Weights of a small CTC audio transcriber: 17.8M parameters.
Rows from block 2 of a small CTC audio transcriber, named by matrix and row number. Rows with one number within an expert belong to one neuron, the router's apart. Each number is 128 + 24 x the weight over its row's rms, rounded and kept within 0 to 255. All counts start at 0. Numbers have three digits each. After the name is the row's rms in percent of the matrix's.
Before each expert's rows are labels from the 100 clips, of 14976, where the router gives the expert most weight on average: "loudest band" is the band of the loudest frequency at the time of the peak. Only what is clearly more common there than usual is listed. The data: read English sentences (LibriTTS-R). In brackets: how many of the 100, against the usual share in percent.
# router: router (model.blocks.2.mlp.router.weight, 4x384, trained with AdamW), inputs 150-179
# up: expert up (model.blocks.2.mlp.up, 4x384x384), inputs 150-179
# down: expert down (model.blocks.2.mlp.down, 4x384x384, transposed), outputs 150-179

# expert 3
loudest band: 4000 to 8000 Hz (54 vs 5.4)
router.3 103:101130134129132116156191154161135126084146162116126110097146134144117094156141127163058146
up.0 096:145112135158121139142103158111146130114147115096135153122141116128188160104114113115138115
down.0 090:121124138114151137084148110130140134131131115148142122126127130128111096142128144125159138
up.1 097:133155160123154120117095125122122134129130154133153099112152095166137166102104118148159119
down.1 104:132134097149066144142123146120141130171134128108138110112126162144104137161094154136111129
up.2 116:151124096134127131102127082165131117136108161138125108126108085134139117128109104125141143
down.2 138:136166135110141082111111148145113118131158071114130047095178113141115133133131108161108152
up.3 104:166167188129129115096160122124147107125152102131113112159148135155141111151149132123152083
down.3 102:098121099118161147138140138156125157134159139117140132086119153161155164136134148160126136
up.4 106:126115127079137128134102125158144141085106154144100130154126150072142161131125135146085117
down.4 097:125148171134142100130145129084075082114112137128120113111129138131130074126122079127147119
up.5 103:146151104099141147137107153095134110103067171146152150121129145147114112117131118136143155
down.5 097:130142186147154136068122096137092143117117147149139172123142080121140129156086136133072113
up.6 100:101141123086113180158133141096117109135119092151126155138130130115124120148172132132095102
down.6 108:119126105109137125131128101139084184123105116135168154151078179122135097096151113111158096
up.7 100:172130166108153174107115132170114140165115074128119128142144128119118120114124146101144149
down.7 098:135102107166133170132158150170148107126154174120134122129095115115130110134108079134150179
up.8 104:159119119183144156138103195133114119170145144137154126136063122096144166141131117122113134
down.8 102:121145150131122106145116117139146163127129135167190137135142130144113115157161142098105102
up.9 100:140159150167122181122140127128125121145162131127151095127145098122120166146060120162157082
down.9 101:149114106136141152161121159107128096182102119111161160124100147128096099094149158097162134
up.10 093:138147135088160158146136142100141131159150146098150125179137137093137142122113115147127124
down.10 090:116121147117131133082133123164122131119099106145157136130105134170106113108099102138110159
up.11 098:108148115115090144164154156155204167127157119110102143148140130119116177124106109130112117
down.11 098:123153105113091141145128134118133133154100137116067141139144130098097129075116112130148159
up.12 093:132152153170186147158120161111133158123128066111127119123103117105111160096119101113074120
down.12 100:105129158112130134169126094144116100122102146143118180110113145123125115127124139131148103
up.13 098:153146152112185153130099123195180115129141104133145202118184135127134155138162142110132122
down.13 097:175106104107111069129128123125103115096093093085128135093131134145106168134144094110115153
up.14 103:158115095108117136082160104143176127132125173108131148144140131097137151128128123123120103
down.14 097:131122167108120206157094173124144140164108106116129112096096153117162106097099122102118133
up.15 105:123118128151109118117085115106182149135130125119123152071149109162125129089112142138103109
down.15 106:129153164165143110135093127093129123185113158123124060142133156142161098148100157141123130
up.16 102:133130143191103156144103152123125118135168084141152155153149147106089124084100135108121115
down.16 105:100140151120121140115112113126152130095129128141141156139100111114146147162041164116125121
up.17 094:143110118127119130113096141111123097120116163143118124131148115147115140097118116129098163
down.17 098:107115128124112119107120124133100131103112099149095118147154133122154099119095125137164129
up.18 101:141187123154148134144118110099114121101064098069079147166126133134151065099133161111099139
down.18 103:147107140148139159106163138155110076164168118127167134111160132135143135136093136147121135
up.19 107:168122133138097116122163144121132146129137134106113104132104124106116128098136152136149108
down.19 097:128116144152119106154115165171084113106094140122154144141113141123129150067153138109160144
up.20 099:146146142132163172120181127153151144136145170100077145161172132151103090149092147141089082
down.20 101:129175072152127154168080129101135103092134073084132113095094098152180186104158089140167124
up.21 104:140130117092127089174150097114113161124104102171139133115155098107118120153137176112119118
down.21 103:122133115136084123125114152143096129108108132121115122135102129137132133124143118149141152
up.22 099:131157171165122136108132123109130169104073077124114106125146125081095117144129122146111180
down.22 098:084078159133173188097137119135095113158184107168123123103156073127127165090130134157146135
up.23 104:143161128164120109123098161158140140167130135133140117106101149156145146112099105137101138
down.23 098:136148126146101143157135093152114172169091204130134169165114157143114181114139121108171075
up.24 093:111125174142151058112098097150112128145133135121103120130099125077103125132139139143167116
down.24 099:123135129078150140126128106094117125116121117148074128110116140143148073109097125169106090
up.25 101:096133145141102131142158051097143137125148138107139144115137143123117136137098137114102153
down.25 101:149126114131137101128088119101119156097106135134153126095110109083144107144120097127134163
up.26 101:149113157140111141137122101139100140162109184143100161130147107155102090156104098152067121
down.26 097:130135141159119095148162161148127115123173133093139133173094111090167160124137093107155137

# expert 2
loudest band: 250 to 500 Hz (38 vs 12.5); 500 to 1000 Hz (31 vs 7)
router.2 102:116156151147141125102103163153165116182102137137139146128098134120154169101134098115123169
up.0 098:132157167103121112099112117139141110174119134138131165156139166094149123117147112113100107
down.0 096:162140174143109117140127103100082110149087133139100155149145112174123114160109110150136109
up.1 101:103111137112138129154135110133131147116139164161140178133113133153112119078148103135144088
down.1 100:093101155164140149144171094121134119122143160092107110185143134098147191160113167155131116
up.2 102:160113107115121136087161153122095136154119148108091130152129106111148153132139173134133146
down.2 099:165097143133106147096098136139124099150133089129162132142144147153123103107121121145098113
up.3 101:134139105124128147103143116137092135131082093140124110139132115089104184088179138156120115
down.3 102:135141118140123105141089147096141127127142160143151127155148132117132084146115128115116148
up.4 097:179119109161113124152133105150142111148098132156153127173105161101131140123124117116124089
down.4 094:112149165112141176116136146142137142141155116138098114123139108125108110127135103156103133
up.5 099:145111156134139133157132127171133163118105094150154111141179104101135120142103100120135120
down.5 097:142127095145114100163176128116139131131117082090113152170144123136105106167104115047088192
up.6 099:135111146142114143147086136082131100086149088107109117140120128140124132144121169150161150
down.6 099:111098100155147126103159138143154118100135173169181098116120129132095151133090138110117093
up.7 102:139108106067135123142106142169145161120114121143140117118130152101118122135089137134153130
down.7 106:107145165099123186163103112164166122099132130134132116160130112148148109120137113137125056
up.8 095:111146179140137104093141107147099194130109074069147153142112114120179148128141156141099130
down.8 093:156161080136098110162121117116082119111134115087110060145115140128116119168127128126124148
up.9 098:143124113141164092102126105126148159107107108144115099145140127116091097125107130154125143
down.9 093:131110127161099117133189118125113129101159173123111117137127127134199112136123120150164108
up.10 109:152069194078143147121125135127136129091117152148099140147131133115089147142133130143145135
down.10 098:142155139127121091146116113165132081099127134134164091112092100095139109132157136131129085
up.11 103:115135089150135130144155134151161180134112111120130055137149146118161146134085121056149151
down.11 099:127153158150093138131165123129092115128146147167106192163135120103149133158145143149120120
up.12 104:107122092135133140181089143136091153125128120150125102101138152148151156075116154143118131
down.12 102:119124099130181123131150108109148101129120133140093083117137117146127064163136165128155117
up.13 112:117143163063117138171109096191149153163107147116111157130139113114094114116114152111139117
down.13 098:088143119148072143180189157114102083142118145126144146135151144135139124143096137121126107
up.14 097:137102098162116118112139099142066151159141141107151122085119130125093118131126158165118108
down.14 100:109085075103156134108124172132134132115120145114158141131133151135129140104134111114129139
up.15 095:074091173151132117123076157146170121123115125112172165127121139124150120103098120091130126
down.15 103:170106127127157100190118136161133154101116137129119130132153100165103105152129107167127184
up.16 103:115116122096103119125121125163149135108102139122130148144132146140131139084177109092163132
down.16 103:112141107127147130146117195123140124083109108133098093143121148133120106133141119133154149
up.17 100:115083077178149121090147121159142085116099113096119096166130147125161111170121123134134137
down.17 097:164150168126122106133109125116121100086134082153134119058147108107098114118157098128121132
up.18 089:152150106144108117113127115118144125128130119110141082142108138130118127126139136072142146
down.18 096:100140115081162112147075108124142113111106115183104133131166108080120116142140121160129121
up.19 095:125122137173096126134117163158109089091164145111078093155151119159089157134109135138140115
down.19 097:152170125137129109103134104111109152112138096117133157123135143134119142101116101090087115
up.20 096:097164098211131145120095143121138119158154168108107120123117116135116138096094116152142124
down.20 097:141128144124131169106121123114148116109134137121132115149192121087146103078116182120136139
up.21 099:131215152153184135096167122120140088099112129098171072156105151153147122179132095111122117
down.21 094:124102143107159074115120172134113065166138138107115163140100094146103144112115121175133112
up.22 096:124129164159187127090134133068120161116180113161142100141109102131077143095146141110106124
down.22 102:140126117130100147068173118140118107162134142167101139159122125112132086103109128173121116
up.23 103:106122099067102157112140113167095147143128102063109133144145121125126116149121149131099113
down.23 101:126158103082107113102083150115176137167111159136094135144137143122152097135107135120154127
up.24 096:177138115117115128109099130130195145143104131093153106143147160141167100174111095116180099
down.24 098:162109120122089138129125164113128109131172142128091134096059103139113167141155145176112137
up.25 108:156134119107113147130149085137126134128081114160100116140140124115181106181148101138143103
down.25 103:125159142142111138154111139102139126148098139140150096085131120146109157100106117129116108
up.26 102:084123130087127124102099144123153097141165098109107191131140122122149139145171101102122102
down.26 102:094129119096143130096174119125078147112183157125128121086088150109141105100141103125120124

# expert 1
loudest band: 250 to 500 Hz (46 vs 12.5)
router.1 105:103128112168105100123069161132139116159147162134118132135107108154125142107153120139128157
up.0 095:149141133123157130162123128124131154119133128098133168117134106126132094127120100109119105
down.0 093:127102141178117112121098125108121122153125138138141113117122130119159097088133165093099134
up.1 098:112121154152126088134140099109126142146126145121107141089095118125142148114123105123129129
down.1 094:112102120123094101149115146121121147110153145118124130120102123156118152138207117160093107
up.2 099:153145141118115169154109116116134106112145133121121145100129153156098128147136117108063115
down.2 099:091116146098066138132115105177141114171109149105135157112121126141129163136124175115124145
up.3 100:115152180173187184153139122136147121146120130104167127100146101098125103143143141110126143
down.3 098:146165062103123087120124120138102101107131099106109152143153138121130102106110153135192134
up.4 095:111107132179161134083110150125139143138154128129126119153123107148138123107088113119188180
down.4 098:104133142136123105123159135141112125099100133125113134093175130111107138097142133105091113
up.5 102:129117101120130121105101153160160081141136122137171102115164118129143107117155126131131147
down.5 102:131156167095109093121155114125100137127103141135110133121111083103090131167096107133090137
up.6 109:131134137092153118086116135114112114132134069120086162131169101127101121128159139150095132
down.6 106:100145123137116134127146109111144169153093164128133078175130125102113094104117146099130112
up.7 096:152127169125133089112120133136188147129165126125149166138111111129138113096144111098136137
down.7 106:141155160152096116068114113149141136099105137094090099096109124139117144116105173130175143
up.8 100:140127171152112140140153113134141128100111138067147137120130120143131127091086119141145135
down.8 095:070130111138149153161145095119104151153098136169119144176127140162061141140100131146121140
up.9 100:078127096126097106123165152125132150112103116122112100119151155162125142117140144104150158
down.9 099:118161117117123126131129132153167157164159117056149151155093125138146115113105102132203129
up.10 102:139147120160117162155170113162148142106153125186121142107166158100137137118152097134122142
down.10 104:124139129132125089118075162125121100071070144149158115139116141128120142133100146133149176
up.11 103:085114150162149129118154112124120082110128120143120140107164092149099147166142142106127166
down.11 104:087101141143139114132093141103082165154120154178145149081135100121164078152134120118108129
up.12 098:107075144141115148096133125106112111134144099134142191134090140117161150130073111143170099
down.12 098:067162108115110125100090123106116117128149117127139133117144134147091135102101145162148124
up.13 103:108131104115162097112114148161152186101145164134121129144092117112097194127108118125162138
down.13 101:105159100184120124176146124087121126131100105145102134118122167132152122117134147121120151
up.14 105:169127132087117135121111120092168164144112129160099124116140124102105140111132120117095153
down.14 109:139126114149138140143165099126127133132111125130123137113152104139134122107138142144134134
up.15 101:106111150130121109108118126095126157149130092126144138121139129170106131151142099156100134
down.15 098:126170135125091115131158143124149095145102134120149103130076158112125120081126132124137174
up.16 099:128114100108154102138102117126154135143141119143096161122122166135162159080137113148111144
down.16 097:100160129139167140118167090134106147166096127140130149114094158131129137114131092146139121
up.17 097:144147102102163130099118061171143103119104136159163154115117121128143157203154164155118127
down.17 095:118119110150122071124150184117101148134103089089144120136105143117135142143103120094117113
up.18 092:171141145149108126133193126159116099166112053122129187128112128109091148124138116148123146
down.18 094:108110157105079109157129133059141161108187147095121112109163137113142117131156129138112088
up.19 104:135118123137118120090110119066136155129140156132148111131119119144158080133130125157087127
down.19 103:166118161105149122165122114156124106125181143127196133142144113129129158138135111139144120
up.20 092:123162168108135095122131126103150120077106142150162136145118150148129101128133101135122176
down.20 101:157111116148125173150125080144146115136111145143153107137127093138123151136136096126133095
up.21 094:133156120112145152122098106118123115101092110118133131115114149104109171160113102125146110
down.21 095:135168079112117168129089160133132094092197157153137112138112100124170118128119093136134114
up.22 109:118091141089159078125101115090122100122113125126093087088082106166105112070115121133119102
down.22 109:139126154181102122051166118182172122144158129129087138150184149102118123113165140107168140
up.23 103:146154112111110134109102136118147126121137109087115104135146105089162152158139156132166146
down.23 099:137090132111140086119111142127118113167126089138092120111135097127088091111148137106119133
up.24 105:116118097143162137103137114174125185097108146120150170138161141115123151092152084158096116
down.24 102:099116135115127121149192108098106126141124136161088119130122119112094168131146129075129130
up.25 108:137111125098140138133106129148092139143157073141150119115131147140161143105126121104099114
down.25 104:146119124126111129052125150089097157149100141117089121128124121151146104149142134142173113
up.26 103:105147103204089142163093123135098128109101120126156115125140092154115158071091119088121154
down.26 099:131080135101139168117132144122103125123153149146129128142111094106123127139116123107101112