Weights of a small CTC audio transcriber.
Training: normuon at rate 0.0045, 6700 steps, batches of 64.
Rows from block 3 of a small CTC audio transcriber, named by matrix and row number. Rows with one number within an expert belong to one neuron, the router's apart. Each number is 128 + 24 x the weight over its row's rms, rounded and kept within 0 to 255. All counts start at 0. Numbers have three digits each. After the name is the row's rms in percent of the matrix's.
Before each expert's rows are labels from the 100 clips, of 14976, where the router gives the expert most weight on average: "loudest" is the band of the loudest frequency at the time of the peak. Only what is clearly more common there than usual is listed. The data: read English sentences (LibriTTS-R). In brackets: how many of the 100.
# router: router (model.blocks.3.mlp.router.weight, 4x384, trained with AdamW), inputs 256-383
# up: expert up (model.blocks.3.mlp.up, 4x384x384), inputs 256-383
# down: expert down (model.blocks.3.mlp.down, 4x384x384, transposed), outputs 256-383

# expert 3
loudest: 4000 to 8000 Hz (28)
router.3 094:098097082131098107175079133111114141122109134151152118118152158149115106129160115125115107100100126121157121140131076126107121073128129129150131135137113135104093109124107158123123140156143120143107194114148169136085139114141086069145129159135093090168089110135128124138099126092126147113128124115132115139110133118107115098168135081169139123133114117167102139133107148128117145128124
up.0 093:116159086146118133147166109136115121164149107140113128141103098200119127130133085146100129121114129128141135104142118125144133124112195165095181142129126136113156134107125131129124116141180128160138138127093123126146081129113138194146061159120111135123157174136130141160139096133151151148110087183135081126122143116125121128152162164127145144104129086126138145116123135145105082114102
down.0 092:122122155172180107141152136169140157059119122124146143117147141144153079144133116159081108126131129131111187127112132110129121150103098105113162165131057153143165128138100150136125116147097102158137160068108143095101089140141094166173133134142175138150159131141138167114150187113090146142112138097153165136119121111129088122139138193110187160128122124125125173155128136137113179130152
up.1 091:098127107101159098138113096174147153095117152161143154093138149109077120102168115143101148152105113127187111084134146091107156126106119141110142147079121147192110131149141128161158097112136130136149136107123141132150110109132102113113129146170115099140126109113172157114104097120133160102124105154120145144150150140136115151131116086096156144073198145078173138170137129171110149104096
down.1 095:160132155155133113168099075131088158118159107106141139126156122153100126145062121109137146160139095189133110125109153128108135142139120128153134134098073049137100080159139141175113156143131126128116139099068109141145122125111145135117093093127138163109126158111131105118119094149193114146157119155150134119095136152127128129142110105150175084102114139112124132144103083096148118106129
up.2 093:163151135125168120106116125102175128097164135117149142138120121160071163115139109107184124148101140114131129129099097130079114128117144130138137127146139109118134129099110098127165140092072085114119112169116103110113172111139164133165171111138122151099082118098147103111142147160159157101133102068094151102125131186096145096117126129147139155126149130094113099129146101129105125105178
down.2 093:132125107181108095114129109162141097127135087131094100103110182148143162121149160117118129139100117126088189112141160110119099122128082142099140125117133147136089147150149141133138139120122114139140136102135123149117130155114110150126074135131140117129147092110124126105169156152129132119161132099152149193110144130146086112180157155064097105126144079117146123057131068110128108138106
up.3 095:145166134094110121101165151101148092177152118158122094146145126111120102112116110118120109136136138140101131096108141100098122086130105102112085137140080111095137139155102173139134121135108144134140114103127113073129122093110125127141158113152130156121116132145142113133100148127116123144138181141102153120096090126118108119101098131147100109161146098132155132107137127134148116130138
down.3 093:115157120114070128107128129098140087106131175122142158139119125108131142117150120132145154132176162093200154104134108106122090139095141119092153136088175080146144092095147179157165131113116074170103148124126106130124094171152095151135079112088154146131106128112096147139117077123108190119097154146157113131144106165112137130123126128126135119129158125151157116087080122094079102146089
up.4 106:124211110136158170089134101087132168118147133119142138134104161141118149119138104095177151094154126124112124126095140127158112153084139118125116142144105140128099121129144113090121143187133143102155126108149148100073133097110139140123120125124138143120086146133121093158093121131139143189115133148099137163115160158133094113117149114107137132100137129134113110132162161143070168121114
down.4 102:110107103124105155158166116115140147126133162117133138101114127123163120111114132142126108125133104128145075158103114115123130110114130094117177135119139123129095120110154159109106140134148170162120083129114146138122143160137093056125127138101091106157140119117123115140131145094125117145137141154151121110170082146084120117113173081132163151152096145151130132071119117113126132143099
up.5 103:123082128148134129117116119138151139149140097105137110093134164121130117122121127136138159123099114131124089125141118079150075116135092083168112094148098164107157139109153121131104134139126116155101104105165091148118124144118122102162087095132126157131155141125124148142101099138158121103091169105139145100153132149162144149158128128175133129128113109151158138170109105141114121145149
down.5 109:146125119172124130115162089145155164103154091172104127160114150135140117115154141153163118152113106144080102123144136156122131131088160147094143157110099111134181143136175101160135139096114157115143138126112101116159087141137124118168153147133140112120113109182134115145094103132146135120143118112143104145114092092083121072139152139170105104100077142125137193129139145162156146134119
up.6 093:166111131128150132137171145138084127130124141141160114134141103148145135135136121165079119096090152112158150137135094092106132082158129168115147169071101138150105130148092146141095114134128158112134100102134131169143127133092139125130174146128085123119128101130143167128183096158081166129088122152121169134116162127124149118119128112119124111133150111135170095121145163152126169106139
down.6 095:119114122131120131108103079130161107144162142142145123158096153104154121089128098132125153135135110098105113130112155138128098126131126059114127119129129122101131093113123121142098139189169161116112146139146136111109172098109111132086151111193125117132194154139149144091156127119120091112145095152127144099135136126151104103101157143119118140101143156190148130112167116131100097121141

# expert 2
loudest: 500 to 1000 Hz (56)
router.2 097:101159107151135111115089123144128139159110175129094169126123131078138168131128128150129131138155083157146122119153181114160176155132121151099097133143136148095134153139098130140097129139133130133104147100125143143131155145118140110134136116107170132122124113141130170149136174152107101132156121128112121136134141162123148141086121128133178144103140097103105110123083193148096101148124
up.0 098:089117123113119162132134094132135190140101121103106112146163118141147109142128112153123143141092092077116142141091116105134126080129044155119148114138118144166139126151122088129172142184170115113166142141132104134135099132125123119112140128126119133121114117148141082113118138124126104132167117106153130134127115113132126134107123106066098149124159136099121129091098088125122145152142
down.0 098:116144142153108165150141108146152116128127116127134131112129130184136196120120086101160174145150125090118124108122150137129120139095083116167141147163163156108108123142133182126096157085118154110132155137161112188139120151133095149096138151151172202146144184105117146175120132112150117092148138129109143168123139085145114120153121153102143109160117108110134142147115127108104143131135
up.1 096:129104111158155141139133097129104156114140145119147115169124157175122134134118105128125104105075131167178153121107126114114079135098113151139121110118142163152128087120126157173140118131118152106158124111150146131117152148108154085113104090106097127138124155123143113136138125127185090134100081145111147139116116128144121121103122153110107127113142146157116119145119068127135116154158
down.1 098:136101128102093118117155071166140054124084118149114122115141082088127098131153130141126144113121113147156170128102160126159142174109195124130144138106088110139134090136140128115114152102151169103146120130121118123152148094114116125122144059162120099117126129119097118134125085130107133121154150153153101124108123153144126161141122124100112109149106162109145126168099122115136119098094
up.2 105:126164142128130120144114122141102099154146102165155135128040131150084135139101139131101130181128128135129171071108143111121147142156119161145136170134129131162141112119119145099139091155167098150097088116145136103137145101137160156117156113133103189139156123130127187129129141122148148121126098123126137164139148129095159154121139171127166104096130112116131118118121158137158124103129
down.2 116:148102155156141119087144101129192131118127138112125116122129092141154158159154164173128138141150117145098160175162111095088126112119124113155118131109198131136182142097155167121108168149134139147117153163121139162072159128095104130108124104112105038131078154128116149131135153116119138126115101133120112094137125130159119110135151101179122134139100143151118099112148114150143068152130
up.3 102:135100146111118134142146132128145115138086150143183155080085122082146107132135108171110157120138126118096048135174119129086135111106127165122163110133121117136146105137145224085071103148110153143132163092155159122134141095133132155092178128119180112156102112123116133104120097118131117145130126096138126134117097153152095142104222121148163088114124140125102148120105163154142145157151
down.3 102:117140122130137088114116117099125136150147175054130119130087105106121193152128130116108178114143130142129108136106181126111129130141145117148138161126137138104123122142155106110116121149142136173128128119142146090156105127161106098127117118096144133107127123118119102118136131114125076140100094152127146144126125100120122126099102129123088140089143110122160172129143106101126130143137
up.4 098:083091126135151141138174102142129132120134126130148154133112108138140152136131116157143134130154152122115104133163131137146181070146127121137128080119191129143126100113144153133179151119138111132070138128140154120155128155099146132118158107146090174111117120123108158123161123131130143127112120136089128180100139099125112126125108113112115071108090109121097145136162088136103061141121
down.4 099:112086093169099128126114154142142159137140155117148120110151171127087121122141109112133131152101151139151122117170094103122088106117120087129157119112132132143163166144193123149134140138098126162153149119131099097121138111125146127124098126128139111154165107111114154126129083125114116162143167173056115121112112153130148133094120163121144101128162137188127139134107169142160145087106
up.5 095:111178088162134145110072112132104161121136150122090112136113085153114151148135122124122135095067126171145170159146136120174095102108135154123163139075108143162131121122092066109148152084089174121086157158116137126147169131156106132145088118170121091141125093115099142144100133163123118125140124168114149123140103153136143142137132127113145179150133139128162129134152145094132144104105
down.5 096:129099162095123109109117150119135085122121080118129149135091154132079155113152115105137118158171132139111143093130156160137136135098163148089125123108152124107140136150143171147082115126155141096156084128141112127161083153105149158089142134159124127126110140127141122161110145108122103144121105153147119139131170137069130170132132143115143113147120141094105078125156131148113134099152
up.6 095:157165116169141136092124133082135112139130114131144131149139136172105136123144123096168148174134140161120142145096173133126106098153116137108130141123097135120136124134141125115120098123118150111160131145161096136114148134099135108114141118135100117145108154101141108159145101070148113130050137144125109113145129149112147134157113172130138112153133116102108136132105134118104131160133
down.6 099:153162115152125147147154127108149122137129171144092133101103147119110086129141082157106129125134109155099089138137121124123157169162158139172055123091161112113169114143158106143162107128135111141166141125133136132156161075132109154121115157089153118149147086170125169129089137137119114143195118107116113131151081158112143158114129150166154183126101121114141121111110104109160138122144

# expert 1
loudest: 4000 to 8000 Hz (31)
router.1 109:121117114097104147122150123126123129133145137129115146086078157122093087125127143157147142079122097137125151118135060129100123136135117133142158156126131162082113132107125179161149091107133122153164158098137114102134107130126132127149145117158140094102123137085138105141098136103173095111146135096149093143133126102165104121124127118162136130138111127145169123113131047100157173126144
up.0 089:152102150137117194122170129092121085142118150128120137161130130140113094147083117124089103121134119146088125099101102117106116108114163113121146086098151137123089136147118161093121114124115147119142115101120098103095099137168153131121123145116171154079121131130088124080109171098130084140134149089124137124119150107140136115150116122130152077127143141094153128138102108137130138144111
down.0 098:094129129135138087130144061090134098138118102132124085111105131087124179122149151102126137174094121145165112132102214166163156110129156149124144109122136178136133173166091135152128102121126109143135114093140160106131127119136150127103153166150150090163129137127105113141136125086125108156121111115148126117077145141108139119123132138152150084104087121118102099131144132102127129117142
up.1 095:159111146120117084098106160159096180094131129118087153102161117210141094139137138058133099132151134097130089128162145138102112145152121157093136100126120098096125124136115109136132152166192151155099166089119103121131153104098129138129160110132121130141135144140134101124146129137145163134152133092100145128117140124067128180126112164111129120147108162154126136076136133126092123142111
down.1 097:079145119177153144117143134120129126193179123148156143099100175094149153133116109141127095102082102112133148141109101153121106121110136147097098129098122133133097107130148132091168116142149134154111158105161092190094097130127139125129138136132135138125112122077116111128147113091120120146135171144130120108099102136128131118144147148117149131114176142110115089142137096065137126081098
up.2 096:079143145130177102123162093136161132131130150137106112151123133165101114160132126079144135092123125106162122130112127093111128121178114139113083147168153120116144145093122128076138127139158125138098113175119138132157165129076157119160105122145128135132118138157104101136139118147168110140108142134084142097133145134105121129145108133125126139103117138141160098105066121109091130142156
down.2 099:133119163137140162159142134146130143148159111133155149116118142144131096113092106148094168186113121142113135073105104119143131149101116125102110128163121114090120122119134145168165132102133146103158143135136163080142111114135127090110115157137151135100161122093120132166090089158128145121162119147158102124151129085128115129125071161114143099175166116155125121132136127139141176126138
up.3 104:119165113118098094096116145123098100134126153135124151121133147151162117134092119101128122097141132114134114133150174120168134112134079163075130170118135168141133111144130070110093127133142105138102135183129108134099130142117091085147087115149116118106129113103125136107173136102157142142110149118110158134098156150171141106106139131112087157100169141095156112135093120163098160126153
down.3 104:135073105131156133164112083126075126098144166140125112149127129130126130141117103114136163162113135147138166141152156107143155162172089108092121089113100098118145145172169123109098149147128108141147135093133149139137139160114157150140119154131111077133103083172140110153108118109113112135129130099129151141161142103122163094077148146149114110129157109084101179121183124112106130087142
up.4 099:113073135087143099088156134104103163088141111120098116155135137129147089121096106118100141128085127116112121083128121123109117157109123124107147155144134160120105153177134118093112120194149094128132141109172188125144124131135112123110125092125096156160120112089122175158153106101120151159111116106135138129107093129139142081124127121110125128163108126163135117108121097138137165067096
down.4 102:152157138134088143136104163140184108146147109138117135095126060124135127143160156119132117146108121122152107193135158117105154154153135132160145140131117095140133087135170145186155123132179130088144193127088143142119158104096126132115157150112145152127137136099120100092166189130124129146124125120145137114196141130123090091130163061137128160140128092108093116142120135115159140141135
up.5 109:159150108128137095149143141111131119114098084105137130122159103160134080117105133085099161135152104142125106068126106113142129080147107138122163105122102103140112134107095176127080118142117130149130155131149109101151109099109094149152168103107140104098097142120066134094162132103145178132128120089159146144140141139166121105103127114157092130141167120181121126107130096121115166118107
down.5 096:137144113135098143117140060136073105183134152150124164106085075168128140154092147158151112131126134111123151166156132099166107145109156094127139164137143136130116105118117120129122127174144113158137136083091155126168160121095170116097107115131133151111114153138070099111102145127143100149148134113145103181158105114086128155132157100137096108139116120114097142079143123133123132137157
up.6 103:139180136152125120128145164126112099136162078137139150152155123152125149104127132125105124093134149129108093105114087142123116097105110094116156089154111102154090107147150087117135157113136114100116123145141140151151119126144161157131145120107105144105139120144153132141131113138141146191085111143121086112169125145115111118132153161168136134141141151143087103111091156143085138106154
down.6 099:128074121105134095113148155113170150126081121136134122137142114133134167140093118155098081123158102127109129145136091115119128116105112110180129132097153116123088178099094190141103085123114144154133132143095148091138119090136120110127138136105111122102119127099148144159101134119130155154142111117114095099133134114135151149150135137153176143129116158116168129178114112133112123159146